config = dict(
    arch='uvit',
    model='image diffusion model',
    dataset='microscope photos of single blood and bone marrow cells',
    train_examples=194171,
    image_size=32,
    horizontal_flip=True,
    conditioning='none',
    objective='epsilon',
    cond_dim=256,
    norm='layernorm',
    norm_position='res_post',
    activation='squared_relu',
    mlp_ratio=4,
    head_dim=32,
    fused_qkv=False,
    qk_norm=False,
    parallel_block=False,
    inner_norm=False,
    moe='soft',
    num_experts=8,
    moe_every=2,
    expert_mlp_ratio=1,
    slots_per_expert=2,
    shared_expert=False,
    patch_size=[4, 4],
    layers=12,
    width=256,
    positions='learned',
    optimizer='muon',
    muon_scale='original',
    lr=0.017,
    momentum=0.95,
    nesterov=True,
    orthogonalizer='newton_schulz_5',
    adamw_lr_other_params=0.0013,
    steps=12000,
    batch_size=384,
    epochs=23.7,
    lr_schedule='wsd',
    decay_fraction=0.4,
    final_lr_fraction=0.05,
    warmup_steps=360,
    weight_decay=0.02,
    adamw_weight_decay_other_params=0.01,
)
Rows from block 9 of a small image diffusion model, named by matrix and row number. Rows with one number within an expert belong to one neuron, the router's apart. Each number is 50 + 12 x the weight over its row's rms, rounded and kept within 0 to 99. All counts start at 0.
Before each expert's rows are labels from the 100 images, of 14848 (inputs lightly noised), where the router gives the expert most weight on average: "colour at peak" is the nearest of a few named colours to the mean colour under the peak; "strongest on" is what is common among them. Only what is clearly more common there than usual is listed. The data: microscope photos of single blood and bone marrow cells.
# router: slot weights (model.blocks.9.mlp.router.weight, 16x256, trained with AdamW), inputs 0-51
# up: expert up (model.blocks.9.mlp.up, 8x256x256), inputs 0-51
# down: expert down (model.blocks.9.mlp.down, 8x256x256, transposed), outputs 0-51

# expert 5
colour at peak: white
strongest on: cell type: erythroblast; smear: peripheral blood
router.10:29 32 55 36 58 33 39 40 45 29 39 45 62 38 63 26 49 35 33 55 74 41 42 69 62 69 53 56 59 46 49 51 57 27 77 47 57 55 48 68 57 37 37 54 66 29 51 50 46 51 40 45
router.11:27 25 66 44 33 48 38 52 46 27 37 38 56 54 43 34 55 47 37 36 69 45 49 60 61 51 36 45 46 51 65 70 43 42 71 58 53 57 50 69 62 31 62 34 54 31 59 61 67 65 59 31
up.0:43 35 52 48 33 60 45 59 42 49 24 55 16 64 43 48 53 52 43 47 63 49 48 58 41 49 59 53 74 47 57 55 55 64 34 70 51 42 49 31 60 45 57 68 61 54 52 30 65 59 72 43
down.0:50 64 50 51 66 39 47 49 52 45 81 51 80 33 68 50 43 42 52 52 40 57 52 44 46 59 40 49 29 56 53 30 57 37 72 29 50 53 52 63 55 58 48 39 40 59 53 72 51 46 29 52
up.1:41 36 26 58 35 55 62 42 21 15 33 48 29 63 55 52 58 46 40 35 57 66 29 57 47 49 33 49 55 55 68 47 46 36 70 50 51 66 68 46 38 47 51 40 53 60 46 30 45 66 67 47
down.1:50 59 55 43 72 49 41 56 81 71 57 63 63 54 57 38 37 45 44 65 58 41 66 50 51 39 60 46 46 36 35 49 50 62 37 56 35 41 39 51 60 63 45 71 61 51 53 73 53 30 28 49
up.2:65 36 53 70 59 42 54 49 41 69 53 68 56 46 69 56 34 53 42 62 61 32 59 65 37 69 64 72 60 44 37 71 46 47 47 55 64 47 53 71 37 43 39 47 61 43 71 63 50 51 59 66
down.2:39 62 38 40 38 56 53 36 63 40 64 38 44 64 47 41 58 55 47 51 53 64 31 35 65 46 38 35 47 62 55 27 62 64 52 57 44 69 47 37 80 54 48 64 31 34 22 34 53 50 35 37
up.3:34 46 48 49 49 19 61 63 67 38 36 50 50 58 42 47 37 44 36 77 52 30 54 48 43 44 60 54 57 33 60 38 64 60 52 43 41 49 57 43 44 55 67 50 51 50 50 46 37 54 51 33
down.3:63 50 61 43 47 76 35 44 25 54 65 52 56 46 50 57 69 69 57 25 45 65 49 51 65 41 34 36 32 65 35 61 29 52 55 51 60 44 49 58 65 45 33 52 42 37 57 55 67 54 44 66
up.5:60 33 40 55 49 62 22 43 43 61 24 53 29 60 64 72 60 49 39 54 45 60 47 57 46 24 41 81 57 46 70 51 36 38 56 57 56 48 41 71 34 53 42 59 63 44 62 49 60 48 38 50
down.5:53 56 62 42 51 47 77 47 53 51 75 61 68 42 43 22 42 46 63 46 62 35 44 47 49 77 60 28 41 51 18 46 53 59 52 39 38 60 55 33 61 47 48 42 55 57 45 46 45 49 58 50
up.6:60 42 62 55 63 35 34 34 27 42 69 48 48 59 42 77 46 55 70 55 56 53 44 52 35 47 60 55 64 51 48 49 56 60 37 37 48 36 39 47 36 43 41 56 54 20 42 49 34 63 18 51
down.6:51 66 32 59 30 62 62 58 47 51 43 52 56 51 54 27 55 47 34 52 41 55 47 38 60 60 64 46 39 44 44 66 52 50 49 66 44 61 50 41 66 49 64 36 39 73 47 43 76 46 71 44
up.7:52 30 45 69 37 35 51 53 36 49 55 45 36 38 42 40 46 59 56 54 58 41 47 41 52 59 54 60 31 50 42 48 58 48 49 49 40 47 63 47 40 33 69 51 34 33 54 58 62 73 75 71
down.7:47 60 57 34 58 61 43 47 55 50 40 64 71 56 51 60 55 59 46 42 54 71 56 62 51 48 44 41 48 50 53 53 45 48 55 61 61 51 39 49 65 61 43 46 67 66 48 51 44 28 30 34
up.11:41 34 28 34 55 71 49 32 59 36 58 58 46 71 55 74 60 43 40 43 65 62 40 63 70 58 48 54 53 53 53 42 50 32 59 59 48 26 71 32 73 53 35 54 62 69 79 44 51 39 48 42
down.11:49 53 66 70 40 39 49 68 41 65 44 41 52 23 50 36 42 67 59 51 44 39 62 43 36 41 47 47 46 50 46 69 45 56 35 55 49 62 44 60 33 60 64 45 34 40 29 70 39 71 60 62
up.13:49 38 47 57 46 66 49 29 41 33 67 57 53 21 45 57 60 62 50 53 73 71 39 42 72 37 40 47 30 63 78 39 42 55 57 72 52 25 53 50 55 60 44 58 40 46 35 63 54 37 36 29
down.13:36 63 55 36 48 38 43 77 49 66 37 33 52 70 44 50 43 54 49 54 38 38 59 48 29 66 57 48 49 34 27 62 43 36 44 37 44 68 48 41 38 52 62 52 58 67 59 31 34 60 60 58
up.14:60 46 66 44 19 33 52 47 37 62 56 38 54 43 46 49 57 75 70 44 38 48 65 53 53 39 54 64 61 53 39 31 46 51 37 44 43 38 43 45 52 68 23 31 42 31 49 41 18 42 38 45
down.14:54 69 24 57 79 69 45 59 66 48 42 64 49 62 48 46 42 36 41 54 58 56 36 45 42 66 48 44 43 50 47 62 45 41 50 58 59 58 67 45 40 39 74 58 52 70 47 61 81 45 62 53
up.15:59 53 27 45 53 52 34 32 44 45 50 51 37 59 61 66 48 45 41 45 56 59 54 62 49 70 43 44 23 53 40 55 55 35 64 27 48 33 46 55 61 40 36 68 30 17 61 54 48 33 64 53
down.15:41 35 66 43 54 58 75 55 61 42 43 43 68 37 38 31 44 61 38 55 58 32 41 50 48 45 56 52 72 46 46 39 52 58 38 59 51 74 59 46 46 60 52 36 72 69 43 38 50 73 31 35
up.16:43 46 46 54 76 37 38 62 30 39 70 59 52 39 41 42 36 47 47 53 64 53 45 69 73 46 65 44 33 54 52 33 41 35 87 61 54 42 61 65 66 57 40 33 59 73 64 50 60 44 37 55
down.16:48 46 68 47 32 66 55 40 74 62 37 53 62 50 67 58 50 53 48 33 46 56 49 45 32 60 24 51 67 48 44 63 58 67 19 41 47 58 43 29 22 58 58 57 40 14 39 57 39 48 65 43
up.18:51 49 76 47 33 44 48 68 56 54 62 42 68 42 61 61 48 53 52 48 39 47 47 46 59 41 60 62 42 49 54 47 42 64 45 69 45 53 45 62 48 49 57 77 69 31 56 40 15 63 58 57
down.18:47 55 37 45 56 63 54 41 35 39 47 48 38 66 38 42 47 52 44 45 60 51 59 51 43 49 51 30 67 59 59 48 56 46 60 36 53 54 64 42 51 45 36 27 34 56 46 66 81 48 55 43
up.19:85 24 52 55 50 62 35 65 42 47 42 40 44 47 35 37 55 28 52 76 28 35 52 38 56 37 50 47 59 45 60 61 68 78 37 40 49 62 44 65 70 60 49 49 23 67 50 41 58 43 33 63
down.19:34 70 39 52 52 40 66 49 72 57 53 59 58 57 65 51 64 64 46 24 64 69 51 57 47 61 52 47 33 55 42 20 30 16 62 65 52 50 50 43 40 44 57 43 75 35 56 39 51 41 67 52
up.20:45 56 32 36 59 37 39 43 31 62 62 54 28 46 49 48 61 39 51 34 60 41 55 43 47 57 47 34 54 38 28 43 54 66 52 59 52 48 20 44 61 41 33 54 58 47 44 46 45 39 27 56
down.20:48 49 50 68 40 47 53 54 62 56 36 46 58 47 47 57 34 67 55 73 39 40 47 57 49 56 50 69 60 63 75 61 55 34 48 37 45 54 72 56 46 49 43 43 28 56 63 51 44 55 66 50
up.21:51 69 32 50 60 57 49 31 53 46 72 63 35 49 56 43 39 53 64 40 63 63 55 60 55 53 31 72 60 36 59 61 60 58 43 63 74 46 56 32 45 72 47 44 32 63 47 46 72 61 41 51
down.21:70 38 65 48 41 37 53 67 41 59 43 34 67 55 53 55 55 32 47 56 43 32 46 54 38 46 57 32 50 67 48 37 47 34 49 33 34 63 40 60 49 25 55 52 73 39 42 56 33 53 58 53
up.22:21 43 37 71 47 70 41 40 56 70 72 43 55 45 43 43 50 34 50 81 65 45 45 51 44 47 52 43 40 44 58 49 52 50 61 73 52 21 43 62 42 56 29 45 63 51 41 64 48 37 44 52
down.22:83 65 58 29 60 35 58 69 44 32 28 57 56 53 56 60 49 53 49 29 21 49 61 52 55 41 55 63 62 47 32 37 51 49 41 27 52 67 66 38 50 52 62 62 43 62 57 35 46 49 53 52
up.23:35 52 71 71 34 75 42 40 50 51 50 44 61 47 55 55 44 59 61 53 53 40 80 70 58 48 45 44 55 60 43 48 63 50 73 65 54 52 50 51 34 50 41 50 39 38 53 74 22 52 24 34
down.23:57 38 30 36 51 38 61 64 53 46 53 54 47 43 44 45 53 39 32 44 54 72 16 27 36 47 38 51 36 44 46 72 39 46 34 22 57 44 55 58 63 44 59 63 63 65 48 32 72 55 72 63
up.24:61 44 72 58 19 48 65 56 44 49 50 52 37 42 45 65 41 64 76 63 50 49 62 49 54 42 33 33 43 59 52 33 46 40 39 51 50 44 49 31 34 65 53 42 49 25 40 39 42 47 78 41
down.24:52 66 28 44 77 70 48 36 38 50 56 44 42 49 58 57 49 51 33 56 59 49 28 55 45 55 84 65 51 35 47 55 66 50 47 54 46 72 60 51 61 40 40 77 44 60 47 45 61 52 24 64

# expert 7
colour at peak: purple
strongest on: cell type: artefact
router.14:57 71 48 37 48 28 47 60 47 46 50 61 53 33 70 54 35 60 50 52 58 64 41 53 59 77 52 52 50 64 33 36 37 46 21 40 56 63 42 25 59 52 43 53 51 44 78 62 46 34 38 50
router.15:50 60 32 51 38 47 61 46 42 42 60 35 67 50 47 67 74 65 42 49 64 30 40 68 39 70 65 49 43 56 56 35 34 68 41 57 42 58 48 20 37 39 51 34 66 52 46 67 49 43 63 61
up.0:52 57 46 47 60 28 48 68 36 38 50 51 58 50 65 33 28 41 65 69 45 27 40 48 71 71 57 34 60 27 50 55 79 37 44 52 46 46 53 39 48 51 48 56 48 59 70 50 55 45 21 33
down.0:31 32 39 64 48 55 64 51 50 53 60 42 50 40 24 59 43 52 44 59 50 63 58 57 58 32 38 65 42 51 72 54 44 42 58 62 38 66 43 51 49 69 51 61 44 51 58 56 37 67 59 50
up.1:58 37 42 47 61 38 34 59 67 41 35 66 55 49 54 32 40 37 36 65 42 40 29 61 68 35 36 55 52 31 70 64 59 45 67 36 39 52 42 65 46 37 54 35 55 38 53 38 56 60 48 51
down.1:35 50 40 36 59 65 62 23 53 49 51 43 40 53 49 50 29 50 46 62 49 48 61 50 31 53 46 37 51 61 25 33 50 36 47 63 56 33 50 50 81 61 38 71 17 71 30 53 37 38 29 63
up.2:17 61 48 58 45 32 56 67 79 46 51 52 61 42 45 26 51 58 58 50 54 30 58 58 62 38 58 67 60 45 29 35 76 42 52 52 63 55 57 23 55 52 63 37 56 57 43 36 48 44 56 55
down.2:64 58 51 65 50 60 71 46 45 29 56 59 37 44 50 73 24 51 62 53 50 66 44 33 68 46 55 42 26 51 55 41 47 31 41 61 48 55 53 39 24 46 40 60 46 37 52 52 45 42 44 26
up.3:53 61 35 47 48 60 32 21 40 46 44 17 61 62 48 66 52 68 60 40 55 56 63 41 78 60 44 70 43 57 42 47 62 57 58 64 64 50 52 48 42 64 29 74 51 38 59 58 33 45 25 58
down.3:43 69 64 60 56 58 62 85 59 45 42 52 51 37 58 32 39 35 42 65 50 45 63 44 39 29 67 51 47 33 59 46 37 33 55 61 48 62 52 26 20 50 63 49 38 48 40 56 41 50 76 53
up.4:54 37 42 33 66 45 54 44 51 41 58 52 51 47 55 62 73 60 37 45 46 59 52 61 48 46 46 34 32 40 52 65 33 32 60 48 49 70 55 42 43 41 62 72 41 55 59 57 50 53 35 68
down.4:54 48 82 70 35 63 58 47 36 51 50 50 47 45 51 31 34 73 25 56 70 44 62 35 59 50 50 61 63 41 35 34 64 45 61 55 34 48 63 63 51 46 47 50 48 40 61 34 42 50 70 50
up.5:39 36 66 38 21 58 63 47 50 46 41 33 49 47 29 39 46 55 45 47 60 52 68 47 44 42 34 40 45 39 67 60 56 31 82 55 63 59 58 58 65 45 60 51 43 44 27 52 54 50 70 32
down.5:52 27 67 70 40 71 42 43 51 39 40 67 44 76 48 41 47 51 54 39 42 52 40 51 54 36 40 51 58 41 48 66 66 62 60 41 44 66 47 77 32 29 63 49 37 24 37 52 60 61 43 41
up.6:70 42 64 43 71 64 42 64 62 55 63 45 64 27 51 85 36 56 27 42 59 57 42 47 42 35 28 45 43 34 58 57 56 56 56 49 51 60 40 58 51 51 52 48 48 52 37 28 56 36 41 47
down.6:38 45 36 46 50 40 33 51 53 43 51 61 71 39 35 44 57 56 44 70 37 52 39 43 47 61 39 47 63 68 31 58 47 35 44 55 41 65 47 41 45 48 69 53 32 64 54 55 33 50 63 33
up.7:50 49 56 41 42 38 63 37 51 52 51 56 44 60 61 71 44 50 66 40 51 68 46 61 46 31 35 41 45 58 37 38 30 64 49 54 51 68 67 48 51 45 64 61 57 39 39 44 43 46 64 36
down.7:66 42 57 68 54 61 38 29 48 46 42 33 59 47 57 57 58 38 67 37 52 57 59 71 48 58 56 59 58 58 41 63 60 55 26 61 38 58 34 56 51 42 50 58 47 54 45 53 49 57 36 45
up.11:32 47 47 42 49 63 40 53 65 57 64 52 57 44 39 81 55 45 58 38 48 54 60 39 35 57 25 29 47 35 52 40 58 54 51 42 63 37 66 49 32 59 56 58 45 55 63 74 69 63 35 27
down.11:47 53 56 55 77 40 47 59 37 39 38 56 66 44 51 44 49 57 48 41 42 60 33 59 62 39 54 39 56 46 22 47 51 48 27 60 43 61 51 50 52 56 54 52 45 60 33 36 59 34 53 59
up.12:39 48 31 36 48 27 51 66 54 42 50 53 41 47 45 42 50 52 35 47 40 52 72 51 50 72 45 56 67 51 58 48 56 58 46 40 61 50 52 59 34 52 54 58 70 59 47 53 59 73 44 50
down.12:38 57 41 59 55 62 65 33 50 53 43 55 28 59 67 56 50 36 60 68 39 64 61 65 54 45 51 56 59 32 52 52 43 32 47 64 23 56 50 47 66 52 24 49 44 83 54 69 69 55 43 53
up.13:38 43 66 50 49 63 36 41 39 35 59 49 39 39 58 49 58 56 42 46 47 69 57 61 68 63 30 49 60 50 46 52 36 53 24 52 26 51 71 44 51 51 44 51 23 65 49 54 51 42 51 62
down.13:57 52 46 63 52 63 74 50 52 51 57 58 64 62 41 42 39 72 43 50 38 53 51 64 60 69 66 62 47 64 35 62 65 65 40 39 47 81 35 49 47 59 68 56 32 57 55 34 39 46 34 53
up.14:47 52 41 48 55 36 35 47 70 40 69 39 58 41 21 43 62 58 29 49 49 39 41 45 51 52 51 53 63 46 74 64 46 38 55 61 68 54 49 46 63 44 60 60 30 54 50 42 53 34 49 53
down.14:41 53 63 41 60 60 56 56 27 50 27 41 53 39 68 59 23 42 66 49 56 63 68 42 58 64 50 54 37 46 27 40 45 35 55 48 44 50 54 40 29 47 29 59 61 49 48 45 37 67 44 41
up.15:46 56 74 41 59 44 62 44 35 35 40 52 39 59 55 27 45 54 60 57 60 50 60 43 49 44 72 61 55 52 43 41 51 41 47 50 54 44 58 65 59 39 52 39 28 35 46 41 49 50 29 29
down.15:39 27 35 62 51 58 44 61 59 75 48 47 52 55 40 44 49 62 35 58 31 43 62 47 63 46 27 57 58 33 60 66 66 38 74 47 54 57 53 62 57 67 51 65 60 59 41 53 27 44 52 57
up.16:34 42 43 79 57 47 40 29 44 57 42 31 61 54 55 48 51 55 49 67 55 70 39 45 50 38 59 64 65 54 60 49 54 46 50 38 34 41 33 58 29 56 68 33 55 61 56 54 64 62 43 46
down.16:71 68 60 26 41 47 65 67 55 46 47 58 35 42 45 51 51 50 61 49 46 46 52 58 48 57 55 59 44 56 42 41 41 41 62 49 57 40 68 46 63 39 49 66 32 56 41 48 35 37 60 69
up.17:73 49 53 34 50 69 30 55 63 50 61 59 51 37 44 34 46 63 47 49 63 53 40 53 35 41 39 42 61 37 71 66 60 30 47 56 51 43 49 73 66 34 63 50 55 50 52 49 28 50 41 37
down.17:40 43 42 46 35 63 57 54 40 74 37 47 39 68 33 65 50 72 55 40 52 59 50 50 53 58 62 48 40 56 59 66 48 55 33 75 70 60 64 40 67 62 67 27 44 66 44 47 67 41 67 30
up.18:63 69 41 33 53 60 53 76 41 56 51 46 45 52 33 50 45 49 28 66 39 42 81 63 62 55 63 56 30 57 41 50 50 51 57 39 63 73 53 39 50 57 58 45 55 51 47 35 56 37 59 62
down.18:64 46 58 61 53 57 32 48 55 53 49 49 53 47 66 37 68 38 62 46 47 63 39 31 69 39 47 37 57 58 52 47 49 59 59 37 39 43 41 67 30 53 44 65 45 51 43 30 48 49 29 45
up.19:52 71 26 48 43 56 54 69 56 55 47 46 43 42 39 52 38 34 69 50 59 61 35 51 46 49 42 52 39 30 16 47 44 26 54 54 51 53 54 32 65 54 60 47 53 55 42 41 69 45 49 69
down.19:54 46 46 49 58 48 53 52 52 67 40 52 55 60 57 64 67 57 51 40 53 52 37 43 52 57 62 63 38 78 41 60 59 54 46 44 74 53 46 48 70 48 43 64 25 66 29 40 45 34 48 28
up.20:41 34 46 61 59 69 25 59 42 12 58 40 33 49 53 49 56 30 50 49 44 53 51 40 41 42 57 62 52 52 46 43 37 50 51 56 55 40 73 51 55 58 41 57 39 50 62 53 51 38 47 59
down.20:46 58 57 54 55 45 62 35 60 43 46 58 65 41 77 64 60 46 52 49 48 52 63 62 74 50 28 39 41 46 35 70 63 52 51 69 40 58 46 51 51 61 59 45 49 39 43 30 54 39 49 42
up.22:39 48 36 42 65 49 61 73 61 57 54 58 52 62 64 39 46 62 43 44 58 53 51 57 50 55 62 61 60 46 66 46 60 41 63 53 55 34 43 71 54 27 46 42 56 57 44 65 65 78 55 56
down.22:69 68 64 68 44 74 42 66 35 59 40 25 48 40 40 54 38 60 55 72 43 23 64 54 64 39 50 56 50 57 52 36 61 54 50 46 54 70 52 44 54 65 41 53 24 53 36 29 29 42 58 49

# expert 4
colour at peak: purple
strongest on: cell type: artefact
router.8:43 74 38 25 44 64 43 48 54 58 32 49 40 28 51 61 53 66 38 51 51 42 57 60 53 61 52 41 49 64 34 45 30 37 34 36 67 40 43 22 42 44 51 45 34 62 41 49 63 33 43 50
router.9:52 46 31 55 60 51 58 61 49 39 47 65 73 38 59 37 56 67 29 62 57 52 56 43 60 58 58 26 20 58 68 40 45 39 61 46 77 74 55 61 58 42 79 78 45 52 68 57 51 22 65 48
up.0:53 49 37 45 28 51 59 39 69 48 67 79 62 29 34 42 45 68 58 51 52 50 36 33 37 40 59 68 53 45 44 47 28 47 77 33 41 57 48 51 72 53 54 38 54 58 61 29 58 68 52 59
down.0:59 59 64 36 45 60 61 66 51 67 31 58 66 34 47 54 46 48 52 58 42 25 49 52 59 53 76 57 50 35 27 35 37 46 43 61 48 54 60 38 40 62 53 49 46 33 48 59 44 62 58 56
up.1:53 43 42 45 45 46 55 41 77 60 44 65 58 49 43 30 56 55 44 68 26 33 57 40 61 40 30 52 54 33 57 32 58 47 54 50 57 61 49 41 49 47 62 48 55 66 60 62 52 33 52 33
down.1:37 52 59 43 55 54 49 56 74 33 33 55 59 46 42 51 65 67 54 45 40 62 52 55 33 49 23 58 60 64 48 26 59 37 38 44 60 72 46 24 47 33 60 34 50 25 52 34 73 46 48 53
up.2:39 57 57 49 65 69 56 53 36 75 35 82 60 50 56 64 38 42 45 42 50 55 35 69 50 56 58 59 40 56 40 29 44 50 42 38 67 61 71 45 70 61 60 48 57 52 57 52 54 57 39 39
down.2:46 58 47 56 54 46 33 63 55 29 52 52 67 34 66 38 33 29 55 57 70 53 63 46 55 54 62 54 50 67 31 51 43 53 69 66 46 62 51 54 46 35 64 31 41 58 44 68 60 55 45 50
up.3:38 34 58 30 61 48 39 56 50 30 34 51 63 36 50 67 72 55 18 39 51 51 51 61 37 44 51 57 50 58 60 38 43 38 55 49 50 45 30 23 65 33 42 46 46 26 60 39 42 37 43 47
down.3:41 49 67 63 64 65 55 51 65 54 47 49 44 58 38 40 35 66 62 65 52 37 49 30 50 64 48 61 53 66 38 42 43 55 42 60 41 43 49 36 38 66 62 67 33 77 44 46 66 25 29 24
up.4:27 68 41 37 42 77 76 77 41 40 30 48 79 59 57 42 69 48 54 49 53 47 45 62 37 52 59 61 39 55 61 31 29 11 54 48 69 45 42 55 66 61 50 66 57 59 32 48 66 58 36 49
down.4:57 44 65 49 61 63 46 44 43 42 66 77 60 67 29 52 58 61 67 46 47 55 38 51 60 51 17 46 70 67 52 54 51 50 21 39 40 50 41 60 45 51 56 59 42 50 48 50 66 50 51 51
up.5:42 58 59 72 64 51 38 55 33 42 43 54 46 41 48 53 33 46 62 49 43 48 32 55 70 63 32 39 60 39 50 52 51 42 60 59 38 68 51 53 39 54 45 53 28 68 55 57 65 20 20 47
down.5:38 48 62 78 70 44 29 46 67 52 51 60 66 54 51 34 40 62 42 56 44 51 29 61 63 78 53 41 58 31 48 48 38 49 32 65 32 63 38 51 24 57 59 45 32 43 43 59 74 27 35 55
up.9:35 47 71 48 38 31 43 73 63 44 60 42 51 31 33 26 36 42 42 75 43 54 53 45 51 45 35 45 65 36 63 39 32 72 53 54 37 49 50 57 60 47 29 31 63 46 61 46 37 43 40 44
down.9:32 50 63 66 55 57 48 40 48 36 47 18 72 52 71 47 59 66 54 50 55 39 53 66 43 74 30 46 34 64 46 28 52 51 41 36 47 44 53 49 25 62 63 44 57 36 53 60 60 54 33 49
up.15:57 45 57 36 54 48 61 36 46 58 62 64 33 52 42 52 71 54 47 42 47 47 61 51 31 44 51 44 39 49 65 34 54 75 48 46 54 62 49 45 44 36 72 41 31 58 48 58 43 60 74 45
down.15:30 66 51 36 66 51 53 64 49 40 63 56 67 53 33 59 62 65 38 66 60 54 59 51 51 67 66 55 38 55 34 54 38 36 56 52 30 46 59 33 52 46 46 51 53 54 64 49 55 56 71 60
up.16:56 77 36 38 53 37 30 49 49 71 44 55 62 34 43 46 52 70 67 55 39 50 60 44 33 62 40 66 37 45 35 51 41 51 47 41 70 51 22 52 47 54 69 74 42 47 46 54 42 45 36 57
down.16:56 59 50 49 46 77 56 56 47 62 56 50 39 53 47 73 37 69 45 59 50 52 61 50 49 55 47 49 47 54 70 21 58 45 75 43 55 41 66 59 54 36 48 38 60 52 48 66 37 48 64 29
up.17:19 41 39 59 61 38 38 68 70 73 55 56 22 70 65 46 71 33 52 49 50 51 40 65 72 53 59 46 48 59 56 45 44 50 72 52 40 47 33 27 51 56 46 46 66 52 43 52 35 63 41 36
down.17:66 46 72 61 46 43 51 34 31 26 44 36 73 45 54 74 48 72 32 53 61 61 55 57 59 60 40 71 61 48 46 55 57 45 37 37 52 52 54 65 31 51 61 65 55 43 44 58 49 36 61 59
up.18:57 56 56 43 53 66 45 52 68 42 34 55 56 53 53 48 46 56 51 50 37 50 29 53 58 47 65 69 31 59 45 40 46 49 58 60 36 66 71 61 49 66 61 33 21 53 76 32 47 63 44 45
down.18:37 43 23 52 47 67 52 55 58 51 29 60 55 43 57 40 38 46 61 26 54 45 32 33 52 56 55 59 71 34 57 46 39 53 44 35 57 37 32 39 55 48 60 42 37 52 57 58 65 59 39 47
up.20:26 34 41 67 78 67 56 54 44 42 63 48 44 38 53 26 29 41 50 48 59 32 61 56 51 45 39 52 55 40 24 42 66 44 65 36 63 69 50 49 48 67 55 54 71 54 36 41 40 58 47 80
down.20:44 29 70 46 35 57 57 35 55 49 50 43 51 74 52 58 56 37 60 42 60 64 42 51 53 52 62 39 52 32 43 43 70 72 46 54 34 47 65 59 59 48 54 25 60 44 37 37 66 75 37 28
up.21:48 53 33 63 69 59 69 31 42 55 51 68 59 74 39 59 35 58 36 72 59 30 54 54 31 44 71 46 44 62 40 68 56 46 59 54 57 44 67 44 49 61 36 63 55 67 59 47 57 56 62 64
down.21:61 52 72 63 42 54 29 45 66 38 49 56 44 57 52 38 65 58 67 57 51 68 40 57 70 58 57 38 49 42 43 49 64 60 26 45 39 59 50 71 55 49 67 42 31 44 34 41 72 30 34 37
up.22:62 52 62 59 49 59 73 48 44 62 41 49 46 44 55 45 55 38 43 22 64 70 59 53 48 35 50 54 55 58 28 63 31 29 85 47 50 40 37 49 31 49 52 57 60 34 39 48 58 62 58 47
down.22:54 41 47 58 47 38 33 48 53 51 42 59 46 70 36 62 73 48 56 56 48 64 40 53 46 44 62 50 59 43 43 75 62 66 36 47 40 57 55 73 48 31 54 28 54 29 55 49 65 59 74 56
up.23:50 29 43 29 66 40 55 50 56 41 46 46 50 43 47 56 60 67 45 67 45 45 44 45 52 57 66 40 36 51 53 39 52 35 49 65 56 44 39 49 69 62 56 39 47 53 80 47 60 44 55 39
down.23:74 29 60 56 36 42 41 60 50 56 53 46 58 31 50 41 33 46 46 43 35 41 41 56 46 35 51 42 63 36 66 91 40 55 72 61 35 67 18 73 48 51 49 60 29 39 53 63 53 46 27 55
up.24:66 63 38 57 49 55 47 45 69 67 30 54 45 61 59 56 59 47 53 44 28 54 67 52 42 69 59 70 44 37 40 49 46 76 50 58 66 44 47 37 49 67 72 29 47 56 42 50 49 52 47 64
down.24:58 56 44 53 49 43 60 66 42 43 64 28 47 42 29 63 51 64 47 67 46 51 56 33 43 56 38 49 57 44 55 56 61 41 38 54 47 40 43 69 60 47 43 26 63 38 50 32 43 55 42 48
up.27:32 50 49 51 47 27 42 44 55 48 50 59 48 50 58 52 41 61 58 76 42 58 49 25 42 57 54 46 45 64 40 44 51 56 47 28 49 35 47 31 52 48 48 38 48 41 47 58 63 62 40 54
down.27:48 42 51 66 46 22 40 58 67 24 42 45 54 46 46 51 66 53 76 48 56 66 52 59 45 57 48 45 50 48 43 32 48 61 39 50 49 70 36 53 41 48 31 62 51 52 46 52 59 37 44 41
up.28:41 44 50 44 45 53 65 54 43 46 49 68 62 49 39 58 72 41 74 54 57 54 50 53 54 35 35 62 44 75 37 49 32 44 48 38 66 67 53 59 50 43 52 62 65 70 55 42 56 35 58 34
down.28:53 50 46 35 44 67 49 64 47 73 47 77 47 39 66 36 37 61 41 63 40 38 51 49 60 57 41 43 61 40 45 57 43 62 38 31 45 55 61 37 52 61 31 70 58 26 59 52 41 53 58 43
up.29:46 30 69 80 62 55 60 76 39 54 42 55 63 41 52 48 56 37 22 49 60 35 41 50 55 34 47 42 73 46 50 37 53 45 44 34 37 71 30 60 61 72 42 41 70 59 51 41 44 39 41 59
down.29:58 42 60 58 60 66 43 45 68 54 54 39 53 57 52 59 21 52 42 52 60 41 56 41 46 70 37 62 53 52 46 46 58 70 53 51 41 38 39 51 68 65 41 40 32 42 50 65 44 66 41 32